A small image captioner, trained from scratch: 7.91M parameters.
Rows from block 6 of the text decoder, named by matrix and row number. Rows with one number belong to one neuron. Each number is 500 + 25 x the weight over the matrix's rms, rounded and kept within 0 to 999. All counts start at 0. Numbers have three digits each.
# gate: MLP gate (decoder.blocks.6.mlp.gate.weight, 512x128), inputs 0-127
# fc1: MLP up (decoder.blocks.6.mlp.fc1.weight, 512x128), inputs 0-127
# fc2: MLP down (decoder.blocks.6.mlp.fc2.weight, 128x512, transposed), outputs 0-127
gate.82:476482484484505508523521478532529513504467502501511446498531472504483511503464486500474514489503479480495515443513508471460524544535488500496503523525480498533496485504438495512497496496472484481496505530539505506446507486501493490490548524505503492505470538469502527477499514501473482530510507536498506514479501523499479523488514463501500482493516520504506491497538496496495452475529
gate.83:551437436446512528466502459520495516477558466486563560469480506531503509460467489433515451469505501490500414463498543481448492457479510513503452536505559404543472452522479536462550505490463509566554535423442551511511533520502473484452422495531435532500521516518500529588576495480557411534521529516420566486535516462530538508484495416604467517454574480491555477535511465531482577413490
gate.84:516493506507488496521492519494491491499477529496497499490523511521508508498498528511509516465508506452481481510501509530482491512478503490507528529481509483505520486506515457509501525510482529507506485492505519492497509508513523539473493514535510505448492493502500486489467569529490521477493470507503504506488515473496502493502464481504482503470482533504502530478494529503480545504474
gate.85:555503512508516508445449537490522506483482536479515538433500517494468480502481510505523466470557486479521499514448538529506456462514478482519554523481541491498502487471509477464517481526498465562432516457491532535544507441502484536472442476496484484505517507528510484515537490529461512490525481465470494474507547492513497465513521506519544506489500523508524485479533482531530508526496
gate.86:499528480504490515510473505477494503490496514511511507480510515496509524513494505498498513487510493504497499496507497507496504499504486481510489516505490505491506516506495487495500508516498511508522494506501511498478493487499497510508484481472485509500514498532498493514509485485489492530513525494485501495505508504503515515492487506500520500510502508503522494485506526482509480492515
gate.87:521497532495526502499503502529480444488486520467474476469470483514512502543490504504499499512544495529511480469495510506506542511492506497501513522515518480495533471470525506512502482510471494501481512478505494474540468520501484531480457529518537525469482500497490508505489476525514462547500498512515509511485518460535489492513520524497511488471536498469512492521474521524511508533516
gate.88:504499499485483514488497510510512534494502546519517483494496511527543501498486475503482502459499492479516507429487491507531487522497520481483499476501519483491510502520496493528538513510474494503497494492521502523511506534458517507512536443515546496479511516516485452498516497503493480544497518529484501510498494473453514484536495421514521491521481480493480488487489477504536507516490
gate.89:514492492484514475493476493475501510489510508524523500517496495501503507500511522468535495489510494491528505495514475503494491477510499483513496490507502501472489513499510507495510501500478497482524499533496504504532486511519464511518474508514525521477504493502509488527483502516507503478491484519489505496501511489485518504515513521487500478501481491511497473481481490494486497518516
gate.90:497504526496491496501486500501484495477498488487498511529496489485493481507509514512497485513501497508498522486489505485493511495499498487495504525485496499492500504490487501514493483485508522505504495493501476503498510515504489497513473497505510501493510484500508516519520482502499508493499507525477490510496512503487507506513515494495481492490483503508498501513496506508494494500508
gate.91:531566483496491508496493475551500458490487480507514461532503496512486514442515530453514503448519517517530505494500478529494518491507518512506484479478508461466526535530541484499500470502494491478505517498493500493503515450452512518487509509484524501486501518535505495497484482488535503499498527496514536489490508500528502515520526483497505508512520485476514502468485526474495493475488
gate.92:509496513484479505531458516529509530480504485517515514543501489504501471515531508506513489484533492483501516527485471530472455481499526509520522491504506525493486502519493496475505491493497510521476511523477522473512505503531515529493509470503528498501514503460473517490515513510504498474474481504483497510484507541502489534505497471502505489513509480478511516482518456518495506498524
gate.93:452476508491464498492489511482459516445457499573503502511515517511494496530498550489510531495517527495475491502478491538498498515491515443480535492481528512519509497540482550455488488484551480539494517518488509523512524475520504490534574470478511455513498485533473484511518521475458521447489536498514542498487450493485447455524486455506528519557479469515513528528469481511514492479470
gate.94:494485494489510506514496518484495522524526573483447485482484485494526486480530489493554503487542493496506493483489480491526488513471511452435497502477535527475484488480524472461491491482504499496491510498477518499485475482483487526467484507514502487495489489498530502488459534518466518521499476464522500529491503532508531498534537505463508518479503472497515484488521537520530486490494
gate.95:503508500496501509489501505504499496505492496498500497506501496498501496505498497495487503499495497499510506505503507491498504507489500496496502490506492505501503507499503498504489497500502497494498499504500497501507506505495500495492498502499497509495497497497495509493501494499492506495505498503509503501503503496492499493506503511505501501493501493495509507497492502505501505500502
gate.96:525500504510489530500476503478515512488490508481510502503493510517514505506503512490504504491484497487517497489487496512530513504479504478478496497528491495455490511496509502480512484493539499482510485483519499482507505500493491501517478488495504510500475509485478499488501461494525487530518501495497500511493497488512494480491489490510504503509490477504514502510489483524508481512486
gate.97:527484472495514486488489510486491501466512508520506518511497500499478517488500517519463480498503486517507509488529480515520486504500503518506481498436499479524506512503503513530539498510502509502499481489479506469481481491516496499495504506502519520516523508488508540506499486465516495494496496502477467497508512488527489502492507464525504484504466478490512509492465497496475503479518
gate.98:516505547565508487482483459538550469515501508479425485437419489485491470477491598464481477534517535481482531487476553457500499475491461542476482460482438478525566541468546485465520490517454490552561543453527522514599545530554532467490493510524566536496454451533494539504497543525550447506490536450571482565459456562468450448478532512510535487506539486465489519499463513493486512551485
gate.99:544488481477450504506461502445495544499460555477511480504499543491473563501472484498502487507553521461537456511447520538526514504516502465495483488501518550464482479482496492509492498540504548508457495535483527484489537444471519512508508471496429516490515533568446482438488501536490495539501447489514541506447496507602504531446463485447505503545440541459550516478485511517482455528474
gate.100:556471506451508457547490492496501542532454529504563524436495525483523467526515458454538467488519529484491443487483457483508504529518497526475509526535480514487533498514528487448500488491470536499543532493477499522508485514498515519449466455496455532494549522504523468519492479470503503512505479495524478486503544477524496521516542452464493493483527497552511478527482487455418460483484
gate.101:544511522541462467517475472520507470496502519448484476499434525534441493481500538484472506520493498503530526542476470494447482516485460504528466476507519513501523472487521502585520470513526477521489457522503566500446506470520475518486470489497507470507530506505505544544508525532485515502503539423503555497543507506484477473498532546523485534489507491499486488467469491527511511463508
gate.102:510488492468524477456486496470493500485519461514466518564542519484509511489469469478483518517449489468492540502497454527526473472520500454474495473482504469492487544472474504484489482494450508471476501504531520519495481536513504485531486482500483536522487550511495481515504500491470522530516480468535505513514461484522493517490481504480552485477529496498470445543468542501449449514443
gate.103:514520488520489521486554514515510493502445506486503514449510469464473497498496470529499511511541517485464506508502525488528520545522493543477477523526475517510532474492518456514491532521527510498480518493494504528445506469498520552555470453507457495518478515504469496529500532467459487487525525522516528489488509520526494488494509505450531509501534523463510518521526556511479452537461
gate.104:534487494503518511494478500506500497513491497504465500502486496477497484505481502489518513505509493486496500501475509506512521509514484509491502502514497479486494477467486486497520493504494505513497504507508520495506490511489509514499503484505470504523501514517496470505521501490509506487508527467519506517509491484477514473483485482504514522499533497498509502494516499498478500486484
gate.105:477528525510511523566558446578511456481479557534455509560491509500567473498532515501497494500561499534487477563505484535584501510581473547521503518457504462516472525466511491506489488526477465496447507516484522507531532501492495532398491543504507530467504462521467470521469477520533531513481518500469545530507526487523473473502523492498515484512473471526428483496467488475483486506475
gate.106:475501496470522509462481474505494502478471453517468479508509528556450499540502527535491539498512479481553539517494483533493520469503536557555517544461467484506524514540427521516461518445491480503499500550518512513527554508521488496518496508409518506453511463518479441463489526507523481474448460489499499542481446525482474483497496527468515460493502421530527542532460450523486519500465
gate.108:488478506499491514529468490452431445545453503466506463518486509484488385534554477524528456502505520542491455497485490492461540532439505542481456446509520491497527529511557528540463510493461547523476476486526493505514462458512460507514481486526488449467501465543495556504476498497445509468497510457531429509548447554598548508477530477527494511489534503480512503521493462473461484523513
gate.109:464487494497480526479533523524426461476495479506476443489502501461478524490548511515443491473454506498544488477499545545513484517513531557537545477472474498475466507475460450500513492462519491497529486550475495514485482505510518485493475484518495480477512487481487553478425530549521494484467556503522506519511526482464515471476478502488567495486506542454516476530505437471506480479474
gate.110:496494505464465510526468519531485514500554509491557553516516499517521515497524466510505477498487495511516459523526496504469507518517508503516501535521513502471526499503469477522477489512538483473512504500490465480491498501505530513474541492480494527493511528484505489508512476481471476489509506487490468478531542532503521523530480459493492502492477482510522504499541502493490520483510
gate.111:494500554476498449499501514520503497458525508482529542506507533525452494516523501542481460497515516533507481521524494507468512521489506536495488503506525495473528483496493473532506526499462550535475512474520500556521545513486485517471501517495491446506516504456473502513485484568488505535462497460502514531495480484484495559505518509519472489434474534494555462444517517563463488513501
gate.112:493514486501470462496490520533495485488495470532586527556498512514532534558517488507503502534480503485522476477471483453469443545473532463515506488456502556472521445565567488506566478497500516511438506474455573520496426524512541517524444480530499492522487444524530515500551522495475544511492483492497435523474383475463464558536473503471510475525470513530529475458542491488460519453509
gate.113:501500487497518493480486528537507505502503500512484505532493500475521507494519491498498488497528487526501490510492476502463508508507493505507508499505494495484490533497509503488510495481499497503504514489503515511507472510496503525498526516510507518478516495489495474493495497490504518486491488501495496514506494508498486521483503488515497495490497484517491488485494516494496498500531
gate.114:503498494565517476512506509476507473526515545511518489512483429471458504526471552514518480521490517486470542521512440530457492472562470478526459471516530527440455489532515499467514499512463496544477502509531485500506483445502503524470477458455498499504520545512506528468516525492504548489512480524489507492511551495522532599524501540471479514491525524529500487459504524470537495519501
gate.115:500496487496491496499488503511483524524503497487505495496477490522474510478496521504495525508475502504522473483506488484456517487494509518500507499492507457494509484474538484507532512496523485456486502489505482513476494474492473510507492468516501491531491500505514482550515521488463484515517477531477491514518484501517514491499508492485506498498523481526509502504455494525497537460513
gate.116:495514500480477497504505494475510493497520497495494498496492505489509499499508503487492497512511517515496507509498503490501509510506498500493484504529517530497513527488512513504502502497515490465500519518488500525476502486484502500504481515504508488492518490507499493509496507504501509490488493486511498515523518513496489492482519501497496493505479502499495489507506503472476489480489
gate.117:517489548470487534528492520485400525581520505574502438482471530454459499536494509462506486487426501527492543520456521478485459502528520461520497498429529591447514512458403531543481513483575453510469549564492514537480520543460541385488491483478495543524537549530502493544471545538511513528543541527444488533588511469476450481492560442503551442499527518543481485492473510474503485481472
fc1.82:505518526518505497505498449490466480467479515501500498505475469527489477494503448500481539512480490481485508513501491527511512530488531503496505469495497484502468520549483524469515495549520496510489482518473506485508513517490481513517501473544507508504484512435469523511478487526471515505515468483518513469483510527509511530455512535514513500502523515513507483513480487476475437529516
fc1.83:460459478470521528494456495539515467523479540544432409495505452470535500516490482525472561521501483491520575445522413439603473497480541429450573448515456526508520525437485531487452446497485487442414527544560421496496517492479510424550575542471495478525470534553454519405465478486430539468499459522583452459435512573498548485531582558406539494511502500520510480462535539511539484541477
fc1.84:493496488479540527499482473502457498478492460453475514505511513479512481547496540504519498495493473496499519502536482465485501524501514487522523513493485509493501485508511467514552486474498494507506467497483501514522503494518519550525554529508485522496445480503489493465529485485499515532530514493508510509467495507504488526494510492510514500486475501478479522521509545463496492509486
fc1.85:464473514489472544466497500464552464487566459498496497498505426504533497474465483478497486449491496539470522475523534451445528481496468465476490508497479521475512537479467534540449517462498482507539532453508500520509509532471502459464521552496507501448521483492517493470521500433485521528523522514515500527495510513527486514498521506459486491418539525491528457511502531497475516472538
fc1.86:488508495529501490496497495495499492505513505516501489511493517521490520509501520513508497481502505523492511491508482500474488495520504508513506543492500485504506507500490517489499492511491498486487516495519497499502503515510501527519517488485489493477499496492483493480500507483477509500506499501511488500496488493504504476512492497505528523505503493526517505481505499501502508480492
fc1.87:481487476523489496491477499475530534511496472503510496518521520487499505460492532508503499487493505494465511502507486468532489491495472479511479468498469503488483532523481490513490517484506513514510450504476475532495504501479516482504567493472484502508522514485481506496497528507509522467509522501552474498500501508456502526515509495515486497518447494516496521456502479481510498492494
fc1.88:517514492513460507465476500522483490490494491520515522464493485494512526517521489485491454497534501496467488468506507554502513498512486505502520520498510477500473498484489539489532494485483466505521489525530534497496518499449495500504507511501517481506553507544488501492518511465475489497497482512502506512513471480507502478499469509517477502516479506481496469487513457485510463491542
fc1.89:508513507491470485486476482499488507491489480491497485504488478475489484495497493509489493521502520502543513509495485499480532494493506519485495465551516492500509494520475533519517472495483490479512510518502523504496483502515517491503500490471502499519528513474469497513488491514477503527507482498504485537517491498506484505515502510488498487502510496494530510497484491493497501515488
fc1.90:486490503524489493506491480511488519524487498526521481510530499509518518489503511511499519499487498498510500486503524511505517505485493516507490512504500492508479463511478493471495499517489494494475514506485510501493506479492481488501522521482499497519479511494473531505485486487465508474509479505501490503489484498519499500511499509486514487502483519496516505494487497470510493503517
fc1.91:474436514464495505474524485481532537505500526537504498491483532500492475480494480477492465512510493505521516494516502476533488514512507475494518552494491523487517465471493516521506501484492523502491493487496487511523520503513509501492498507514505519479460510482503472495494486481493459463525488535494517490486496507505462490461499451528483482494500538480445491504485476491482475537488
fc1.92:499479490506497494491435536526496522481530500511534515510513494464484512504508506499501524523545501530536515527471483517465491443519504490489512509486472517480518538503521502459507498507483489529484528534497502507488488512474488482524531508514488499527505476497497490485517501512516480481493476519483482508503511478494510532515475482489486494495503515444502522490524523518478514515486
fc1.93:517457584484486496486508474509501504505509467536527495490521541550538471546460475533511547478490490512475528538471536564501523507520505504548515533462472533442489480511495475487481501560492527508503447496453529516449537565524493501487536520482488510496542461476534453440510510485515564498484497472498493510520494503479476552510494480495478497489422514564477497491497504546498506458506
fc1.94:488499468499509508508496470479485491495482520548505500477534512519497504469491479488493549538558498520535509480502463536523471522545537505482525494458526529515506490494489528523569505501468532512501483525473537484503510483478498466485536502488540507509497488514507528451512489498489470507487503496482471526495513508471523472490484474499475486520470490571508496479493484515512498517554
fc1.95:493496500500499503512492500499499500502506500499493494502493506510500500500501512505505495508498502504500500505493505502502507500504502501505494500502505492497497499498500487497508505500507501507497493495495510501498498497507508505506500508514503492508497494501504506503497508507512503494501501489507497498501489500497500503490498488494503501497502509496489493500505494503497498497503
fc1.96:495520493509488488529498491500506526517495487535483502480487518501498519495514506496504494507469501486488485528474513500521490485494530498511497514514511489485505520501490503517507507515478477506518516496508519494514493483483494472512492496500490501492503482499499500508486503485524516492493503505503484529521510508520503510508469484494528505512518501483487493501487524482487517499496
fc1.97:462496495508499525514509507487482489481502527517501500508477519526492494470512521501504511519524489475457513480521457545517516497489513522498484497521494485518464477529488486487533490474540482507510512522511503504484516502476513537518549491508501537506507530483497522467492503490523493474486511507514518477490516467519483466503497468526481465470516495524514548497524461485483480475528
fc1.98:535544600500547515478570445460542465477539516544499510535453472555478485491423515547504496446569471435524451466527477478518506553553501452479559507522461542501516472408489510459447496523497529526506544487564499410478468502564485544528468489516482517455487595440478530522483498415467490469493435459458507504477493503547507424434509497504506505557499460476539468476472474559461445504499
fc1.99:499499481506527526553476492522438422493547490459452467502476484521489448531504557555494607552515492510523455544522505488455498503464457509506534550462511537447500502530463517451505498508548513545453526458509523498523434505493489465501465485484492451514499524465497480471537516555465511494520446518516490516530514492474469442534455496502531521467530496454463488535502480456532523496513
fc1.100:485435516551476464529487534580521483450478526490463462486493461483485505497533561505542519510521485529522540504491502490501433498549485505464480480542531535474473520540514512548496510493520511539440500489465520505486493465520475522510498460540500475527467514498479509552509492539536498498473527511446535520490499525469499499531486462526525492524494489500446486515475486523501560466479
fc1.101:546498474511463498524530490492501478502510488472483469464412508529451496455504546480515506493473486497524524489494533469499496508520472502538495498494496469510514430479510498566555504535537452541477486540527517515492499470506452500449524520505501475532513541455535558552508542547489516527480525446484547462515500541500487461478521548535479524461489539478465469486491520537496510464482
fc1.102:471465503511497499530500516483478514469484509498483505504505477510470522507514488550505488500551481492509499500509562467487514510520488502491527517472498457530487500489473498532498485467534512533512485512522475488507471527493501521511465495524454483522559520479479471511450539476474526455532522505541511469517459536477514465481502515536503503483495498517441524507485489530489501499519
fc1.103:490506481458491500505518547502495509502516473482485493523494488522512504493526500481525476502508517477509496480500526511507525509512493516489474495506521487519520482517505490487469516480578521523521497496455530500505466496522484528511471511507484457522532515500474473496491541514478515461508488502499509498496531472524461478464476512548459517503510492512483505519514519482470489539469
fc1.104:488499505517491500504543490486501513505503488502518489486518496500472524496508517535474486510490486510512495496514496499499475482493520479510513509498491511488491504534495528500512508495514506500517498508472497518494515486495516496497507512466508506474490486486494514484500502495503528520497469528515489505498488497511489514514503496487492481505480499512481481475494487498526488516520
fc1.105:504490473509536517542497488500506536531512577524532485528475486529532453513464514522513516530507515454431519513496484494522527470466472554523540517538510426482528566473509517489496539494510483466487472526532485460562552470491519451459459480499580449515502565503511472524501546488471477434461496487544534507508511476438499535437538525555531477525556452511487546514486513485521501493477
fc1.106:541471503472445539502513495494477510513510550492530484543444500593552549463520504418500515458526512520479499484522441534476469483486502506492487401499492555513440462540491483482525517509487495435495458496532457533502508521486480474540541483552527458488519548496463502501462478547507482513472526480500511473498544514529490488472490452486520495467424517479508487489490501515506482520481
fc1.108:505498492505515491469547516551563560476542482526488527475519493505504614482459529488461539508487476465507542473512502525545481473555492450518534532504471518497475457494458480447545501500536453490537512510475490498480514529505562491498534498492485552539500538441511459506525509487561500537501488548475564495442557446409479486529465526476507499529479516523490493473505527511534515485492
fc1.109:497521533480473455532509518462514497522535543529473520509444512518556494477491490568544521450497476443496526496457496504570512544549470489523459530462570525510513523462526498490477518533482524489497509480487504531463483488525443514427547482448493496484514463544447503489468556517510489486510494527470498499491565558515490460514554525544513513499486493470479535505478529551558443522510
fc1.110:523524536506471489521477535482531477528492504495487432474494501466492490470499482505493499536488517510482528575487500526501495512475527531520501446516534458526479511487523478507521531514476521466494439471480517513522483543497496534525502512477498447510499539521518444512505500496508529486503540511494506519468463533485517547478544507520498505511509527519464499505528491485505498506487
fc1.111:517521549455512446515497535527478509455517499487536539503509556496477518522493508525501444503521543516483504486501480502482507508495516527494489505495499515492510450507493497548517535498480542555489543474500504515552559493485493495465525512491491459499523500478454526521499512566492511529484520478530515508525488486482465523497519503508455496444458510494515481476520498560461459479488
fc1.112:512463509501531547487506478478485493502490531473449476445523502492471458467499501514473497453520492503470526530523520561523565455536469536504511540561508443530471553466430521484458499482498483468572506542546426492508562452493469474469537518473509500473521554469486473504447452508543457490508535500493581487532601523543552452474517502522498517463537490480482541546431499527536488554493
fc1.113:498507526518505523510514480487506486515491493504476491495489508522498507516492506501502500479499489496492509479510497477511481503515509492490515497497513493496498489524481492515503520519503489515511481494478484478501508499509514487506499481499483505491500509499508518485519518505499494502512516498506513504485511485505511483508488497480490508485498497504492501491501481496493486498487
fc1.114:535536478524548485513537506425479504543499458522520452519474506508502531504533529495510486491463467459483529547506467501456446520544497504530511453474521532509474521467517511459558457512446482500487471518486472505509514509490522497513500511499483510498505535501517516512484532517497517474506507528469476461531573439488490522496515542450488507529525535537544502510515503424511496514473
fc1.115:482520531509499491474508479500503487523488519505485502510496494515514505488495493496492473514467502496518496474491487511535500514513505477543522483472520513497514483521485500508519521490511487483523478480497467470488463479523476501492505478497504526518469495509503508524490496432495523486503511513489509522501479492474473481494494501490494479544514522498538502524478483513502527458508
fc1.116:482509489477483501494509514506492479503504520498511502517505515483485498495495503492501516513510506497480485493491496502513515505505487504486490500520522512489518504478515500497488494504518511494499517496488514503488508498477520500512484519525509507503512513504492502500487506493511511500504512494516525508507488481505497491475512506481493498490499510500482493498514505479478490490494
fc1.117:492488499466478536550488529485507494500500572472433529430542489433447538447522525522430498470513536481515537475507543505529553497574459454537422479467473547519480466448531541514480446506459519440500543520469475576490455488499516520465498501550456547480479474549455506484543538495519497472512498466514529576577516502468463488545477526426498496416489447520513493488527470482510483489582
fc2.82:504492541513488511513527476526532502536480518459549504493492477506472520514500473517495523509501492501536482495508504498462479513523508493477500492511484511512478488479490510502527495501502484500530510518499483456513474527480523489500483514528504499522490454523487512475521519506491476506515513535491516510491507497465496520492510506526504481481515479492531521529497504514492482533500
fc2.83:455484553516444532583509532462545516457504507444444520507471476472482509473486477520459507534515545545559459467536431591605626583483581496461511465570495494558525472477475555527483476440513487463482480521450450508520547470538418500604518584439579516451465506518511479423586472516519544480522515492529548396526471577478459512456582454470509564490442508556460515435448537401479493495489
fc2.84:444492500492505550501500501562486513507501493497507512512509480480470489503506511523501491507490503495501510479502513494502502525502522505470459501513503531519468492471504482511528468518499511495440462506488514512501506488473504510522506470497488528497533481505496499525516517501501494479484508530491511504453548467524483512525513487505500490470497467505460507500530486502503480500506
fc2.85:505497464501436540500563503494517441496515482554484511540502523503448478501474508486461506474504450521494513518499437506511530521525534504509479472508447483507530478537489479504494503521456498477496489523471482524503501485504484498492469508497508503532526526446474468470531473474516494518479532519538507528532532440496477483467506507498499482464516496474524501464499484535483497533487
fc2.86:499499506497506499501502504489492498492505492492502497504505497486503502501507500509497504496495496503500507495494504483498506506505502491499500495499493499502504490505488507512505489500510506500507492503498504498500507497505494497508508491495495485493494501496506500490496507499479510500489497490487499504494501491498499510489503500500509486511491502515493503495490507507495497502506
fc2.87:511485498469512483501501514490489519502497516491495490490503498493497506501483506479497489490499500500490482500509495495495503499494506505534503485509483497507503524492539480494526478491525506480497477498472493505521521497507516521496502505519517483471511497505484494489490499513505519499501517521476487515497493517487496513475489510520469502491496498480500496509485514484480481495489
fc2.88:469482467501550502498458477507495502532508499501494460511506499499488559475493493523494530494475489486500535492509522456499503470503508518490517493461480514516493520517501509521484502524484520494473482500494502506466488477523498467477527525522497546480502516498462475497465512522510473483490483496515483483533478491486489512478495510501474460500516518513505512531511503498476499449497
fc2.89:498490504500517497503482491487490488487506500507493501498484490493486490493499513499498514489498515481497497505491497486509496504493512503491505503496490502494491506513487493505499502491480495496509514508513501526505501496521470506495473505506494517492488505496483504494499494503507490500491494493499506503499491514507501504516490494515513508495499500497500507494491492478513514474512
fc2.90:502491503492526494502506498498487497502501500495512508509494497495493503502493501491499519499510502501481497498496513494482501496497500509513497497494497512504501509513484511491497497503494495500511504488504522516518499491507512509492497497505479506514497506502500500490506504505503499506501498495502498497497500515506493495489499506502499500491489493494495503509496498495491500510502
fc2.91:488507504502519517492565516452501501519499490469483477522484493507490479515507514505466526448548507511494540528528498476499561527548482508469481450506528528520505522497510517497475466533517514533503473483472499496505513479494505495492489497461497506481484521491479474512503479486493528492497493541500477494517502522518510464560485503512489502512513550464492523487491497512486494540473
fc2.92:497531483485516495490478521508504527501513492491504515511509501507530509496494509494483504484501468523492491473488498512505472477518511475494502492491497492518494488521493492504498507502507518490493516501502508505500502513495500500489490478505499497546500508498479523507519508502489483516499506516520496514518479481489511491507513504474507504485518493495491505515495501506488512496510
fc2.93:510494472497509489491487477520482504536491472536524497531485505515485492517531507535514508516474499473514492483502479506543472484477478522471527478532442495524498515523455557527512499522465494511510495495501480502520466542524498502500479492498478564539498504460520488522480504534475511489495523463495508484488515498510506499512488475483522513468515517515422481495484555510476512510537
fc2.94:538526521529504468481543518557493469498513523479477501502515498504484483497465477509548431521521498476476502511485509466502476489496516488455501493519509486539525475490509537465493482501519495502457495507477499493509500535494479510514500492502506483489504507514493480512477505511510488485506482481478500508479481533524530505518433503456505497531493477485542476469548488495457522479490
fc2.95:498497499505498500495497498504501499501505506496500502502504495505498506501502502499500500504495502499501502497501494498504504500503496503498499500504496499499500504501496508504504498501503496502500500500502497497504504501504498500501501503498496501504504493498507497500498503500500500496488494500499498500497505502498500501501496496492502503499505499500499500499502499499497498503506
fc2.96:491496485503510488504496496496505514498517486487496509503477500493494507511503494501495505507523499496501507478509491485498497484476506499500509500507489500480504475509495493492522488503504492492505505495497509507508508499517490501511513490483500495504490487489502509499511498493483500503511504496496487487506505503487491488507498499510502508516507494490518507497518505502524510513490
fc2.97:516504489499534493507516496519502444504482508498499498499524489517472506490484497530510531468481516475489518513500523554509503497497502525486495500471503486506475475523500454498506487510488520493518481537490462505492493490506482487505520493518469500498499525501506508503485529477503495517515493496524525499493493510506491504497493495512486523532487514477459513494491533468495514482507
fc2.98:464536573538466531517499474555491486504532433527433493462438484554484415546476533533478515467525514431495512515473500451500529447533491453530533458534592504529557479530512505523489483490488542522503560547508456536498511527552461548590535498513509546567561521474523452507569467548452444519517465514528504475419447425574493443487500508541525454516504562413566524435510454473531451565560
fc2.99:487474541517464424500526514539446504504535468498531537475495505481516486504495532459483484498549503505560486503481516500455523528480474473565490476460502489488570511545495494510496539457491510520541546520439462518466477486527527498489519483480469477516565500515480525475449559471481464472498486525509499514482487490486516545419534451537474471440448474469509499495485510547528494486467
fc2.100:528483545540539469511524485529535458529534519503508477470527506487517501507508507490544486547560495497524524504449478485563478464497530471529492527510520446494503564513506552470508512476466503504475510490530470440500537540515521571525536479534465464476499534512519476499487552533477460483494486484526525493501465504483513470476505566575505519518484488494476471452449564553528491519521
fc2.101:479554472584528498513523492488482448511545498443479520471514503484507535529474530479499513518514473484497421474549545460496495511479515524482498519553460486445477534510477467488483486491511549539465498476550477506503468498499539472435529490515485475532535387417500518555555457487480480560474503515462482472501511534523521514490434459445456507548509557463523522565478487513540540513457
fc2.102:511476467449472476499454502495519513529535459487498490477554474528478489520471488538549490501454484528498522471510540506499484464552508534474527491510483487521541489494507491483516454497486500494470481506511529491495489534444476528497529547438478498522534494448516524546460497461490504490494447497531528516492503487487467482518534475528527471456504519510546504528562481524465501537500
fc2.103:518467502501552534445549510505524506492484554475505494485495487487527496507488498480479525483537488502494511508463498496501518491502509500497512520472501498526531532483461509513477529470507474515463522500469462485498488495511497527493512484508505504497513470486553532487510479490491466502481492533502487504510503533506493489508505514477472504463473482493516487508467500513514466483484
fc2.104:503496508524519507518498485482516529521490516477483513494509511508481514502468483506476489497498521522495511510504479503494516494496508507521494500503489513493508484513525499519502509517515485502486482497472480509515491491487504465537489513496493492511491478475512520494511509484505513503484509509531509505492490512523511506490492491483479513504490502502493500464505520495514491518490
fc2.105:516483527496533517517537493477502509486531502491541505528480528470480495489464509506522430532561480503465526462504490494500482524543469507531498552521541505527519500491491513483472463471526577492505480484447498489501506509499484483457416501492486491469529490482511525512499442422497464528486449559529482489475493503459481532449494519489491536588499530500409525557479513450510535527483
fc2.106:409518548492522462487539523558538509530467513450460537537511510497517510482506485460506456504508495517537461495449483499471468503505461517517442481518494510541433487473528502534490503515486491538467495522522442528491473510486490514532541509472461544471529469541529533524460468493510516523528524496485511525495521467517546524515477459506531495447538475498521533507485481459515494501484
fc2.108:493441520515469550512538557546545505514526521554498540467491459471503462464463480506481521534563486460524488489466408468489435524499566426526497454453484551515558469449487513434482512519546495490509516459563435442501533467477500507466459487481522508496520567459512523486532527444478464536476482563460513521438452444448481517486457512493521478493568508447435533504520519490494547546520
fc2.109:488494493473536538531483515520472493536448511452582462458448499544477501476515482517537546526460485485459543557449534512541522503544459496568489556441490502489520495488506475526529522489461533495460460461539526521489479489445478459470524534512465483460473530499455507459500494525491510478464445520537507512542556483508514489528521527528531516461519518537466475474469501494534507491531
fc2.110:495503496476497512509481475490507548497524558542486503487485461510471491490492463508487511527497527488523513505482505482512543489478485453498479515544504530504494467511492545487551508503530513496532507563471466522478490492523495510492492489491507505485495486523499479501486534538517496496517510535510515503482502493504523485482490511541472512492486486533501488503509484512487503496523
fc2.111:493526508512448557465527538509510517488498499518497457512469520479524489525500521519495455523540484488477494498502494478539419521497567522514484528491502528524496503528505423545531483546521527511511533491476473459518489566548461481538472473536518473482430512414507521506502514455489512528611515537478494512427507433538481471546549535480526494489556506475533505522543449504517585472512
fc2.112:501454532530507446571496443563503449561515544554548493541572502529452539563543515487507519491480488473556541530477465556471568500443512427506505475477494459518581463470566491487443542443506399500555459458455510544455483492505542496469408494516492579568526502517535546470490521548524498388427475466473471507500469506500498531493525493482532516504436453488560497465556508504466461503448
fc2.113:489489497505497496509503503502499487495492502485483501498503489512499498503518505487513502500497508495498505497500508491504506499495494501493484514492509496488490497488505500509507502509501489506502501491499494495487511496503505497502512512505499491501514494511495499503489499501498502498490505503492506518497503506499500495494489488489496497503514507509494489489509498493506493485494
fc2.114:527516510487444496482498558481543516509508507491526459481463508497516491507523515530500467456464506491494503458471520505533527523469465484528553492556444500482469529461491491477482448448526536500491522558528471540487523473511530501517532533483515481495429493536496514448494465500473513516427476497486523536500501462510495491537499525469485476490456480512515472515449479446465506483506
fc2.115:519478516500491492491480533493497498500517490516491500506496520495503509492475495508461506494520515493502490499514472480483484510505499482530518495464526515483520512500505480508505493514524512540539511501510479494498505493489521494519502490482515474494477488470492530487500520488485522527536499516485499514512486461486498503472484525489473487495533497463501530520483487526509510521484
fc2.116:494501527499519497510502498506507509505491506482510505493507499481494506489486515503491515508496513520482483492477507480487487500490484506504512501496493517504500528503496503505478516481491504491491512509483506490477498504488492521498522520479496496502500500502507504509493486510496487511501498493482483506502496505501491495498507496490480504502503495494485503499488517477492501497487
fc2.117:602520517484519533469491454447489434487505546447444459475477555553551536564430523484531471437491484512525451580472530504467503488477471586526523511499524497511474546471531473538459522446531541542514479512529505486535491507452522587525579530504458500476442485536451518441500528519583502540525482460471500537535545486502518413436478493500466509537547481438404487512505488455533509539559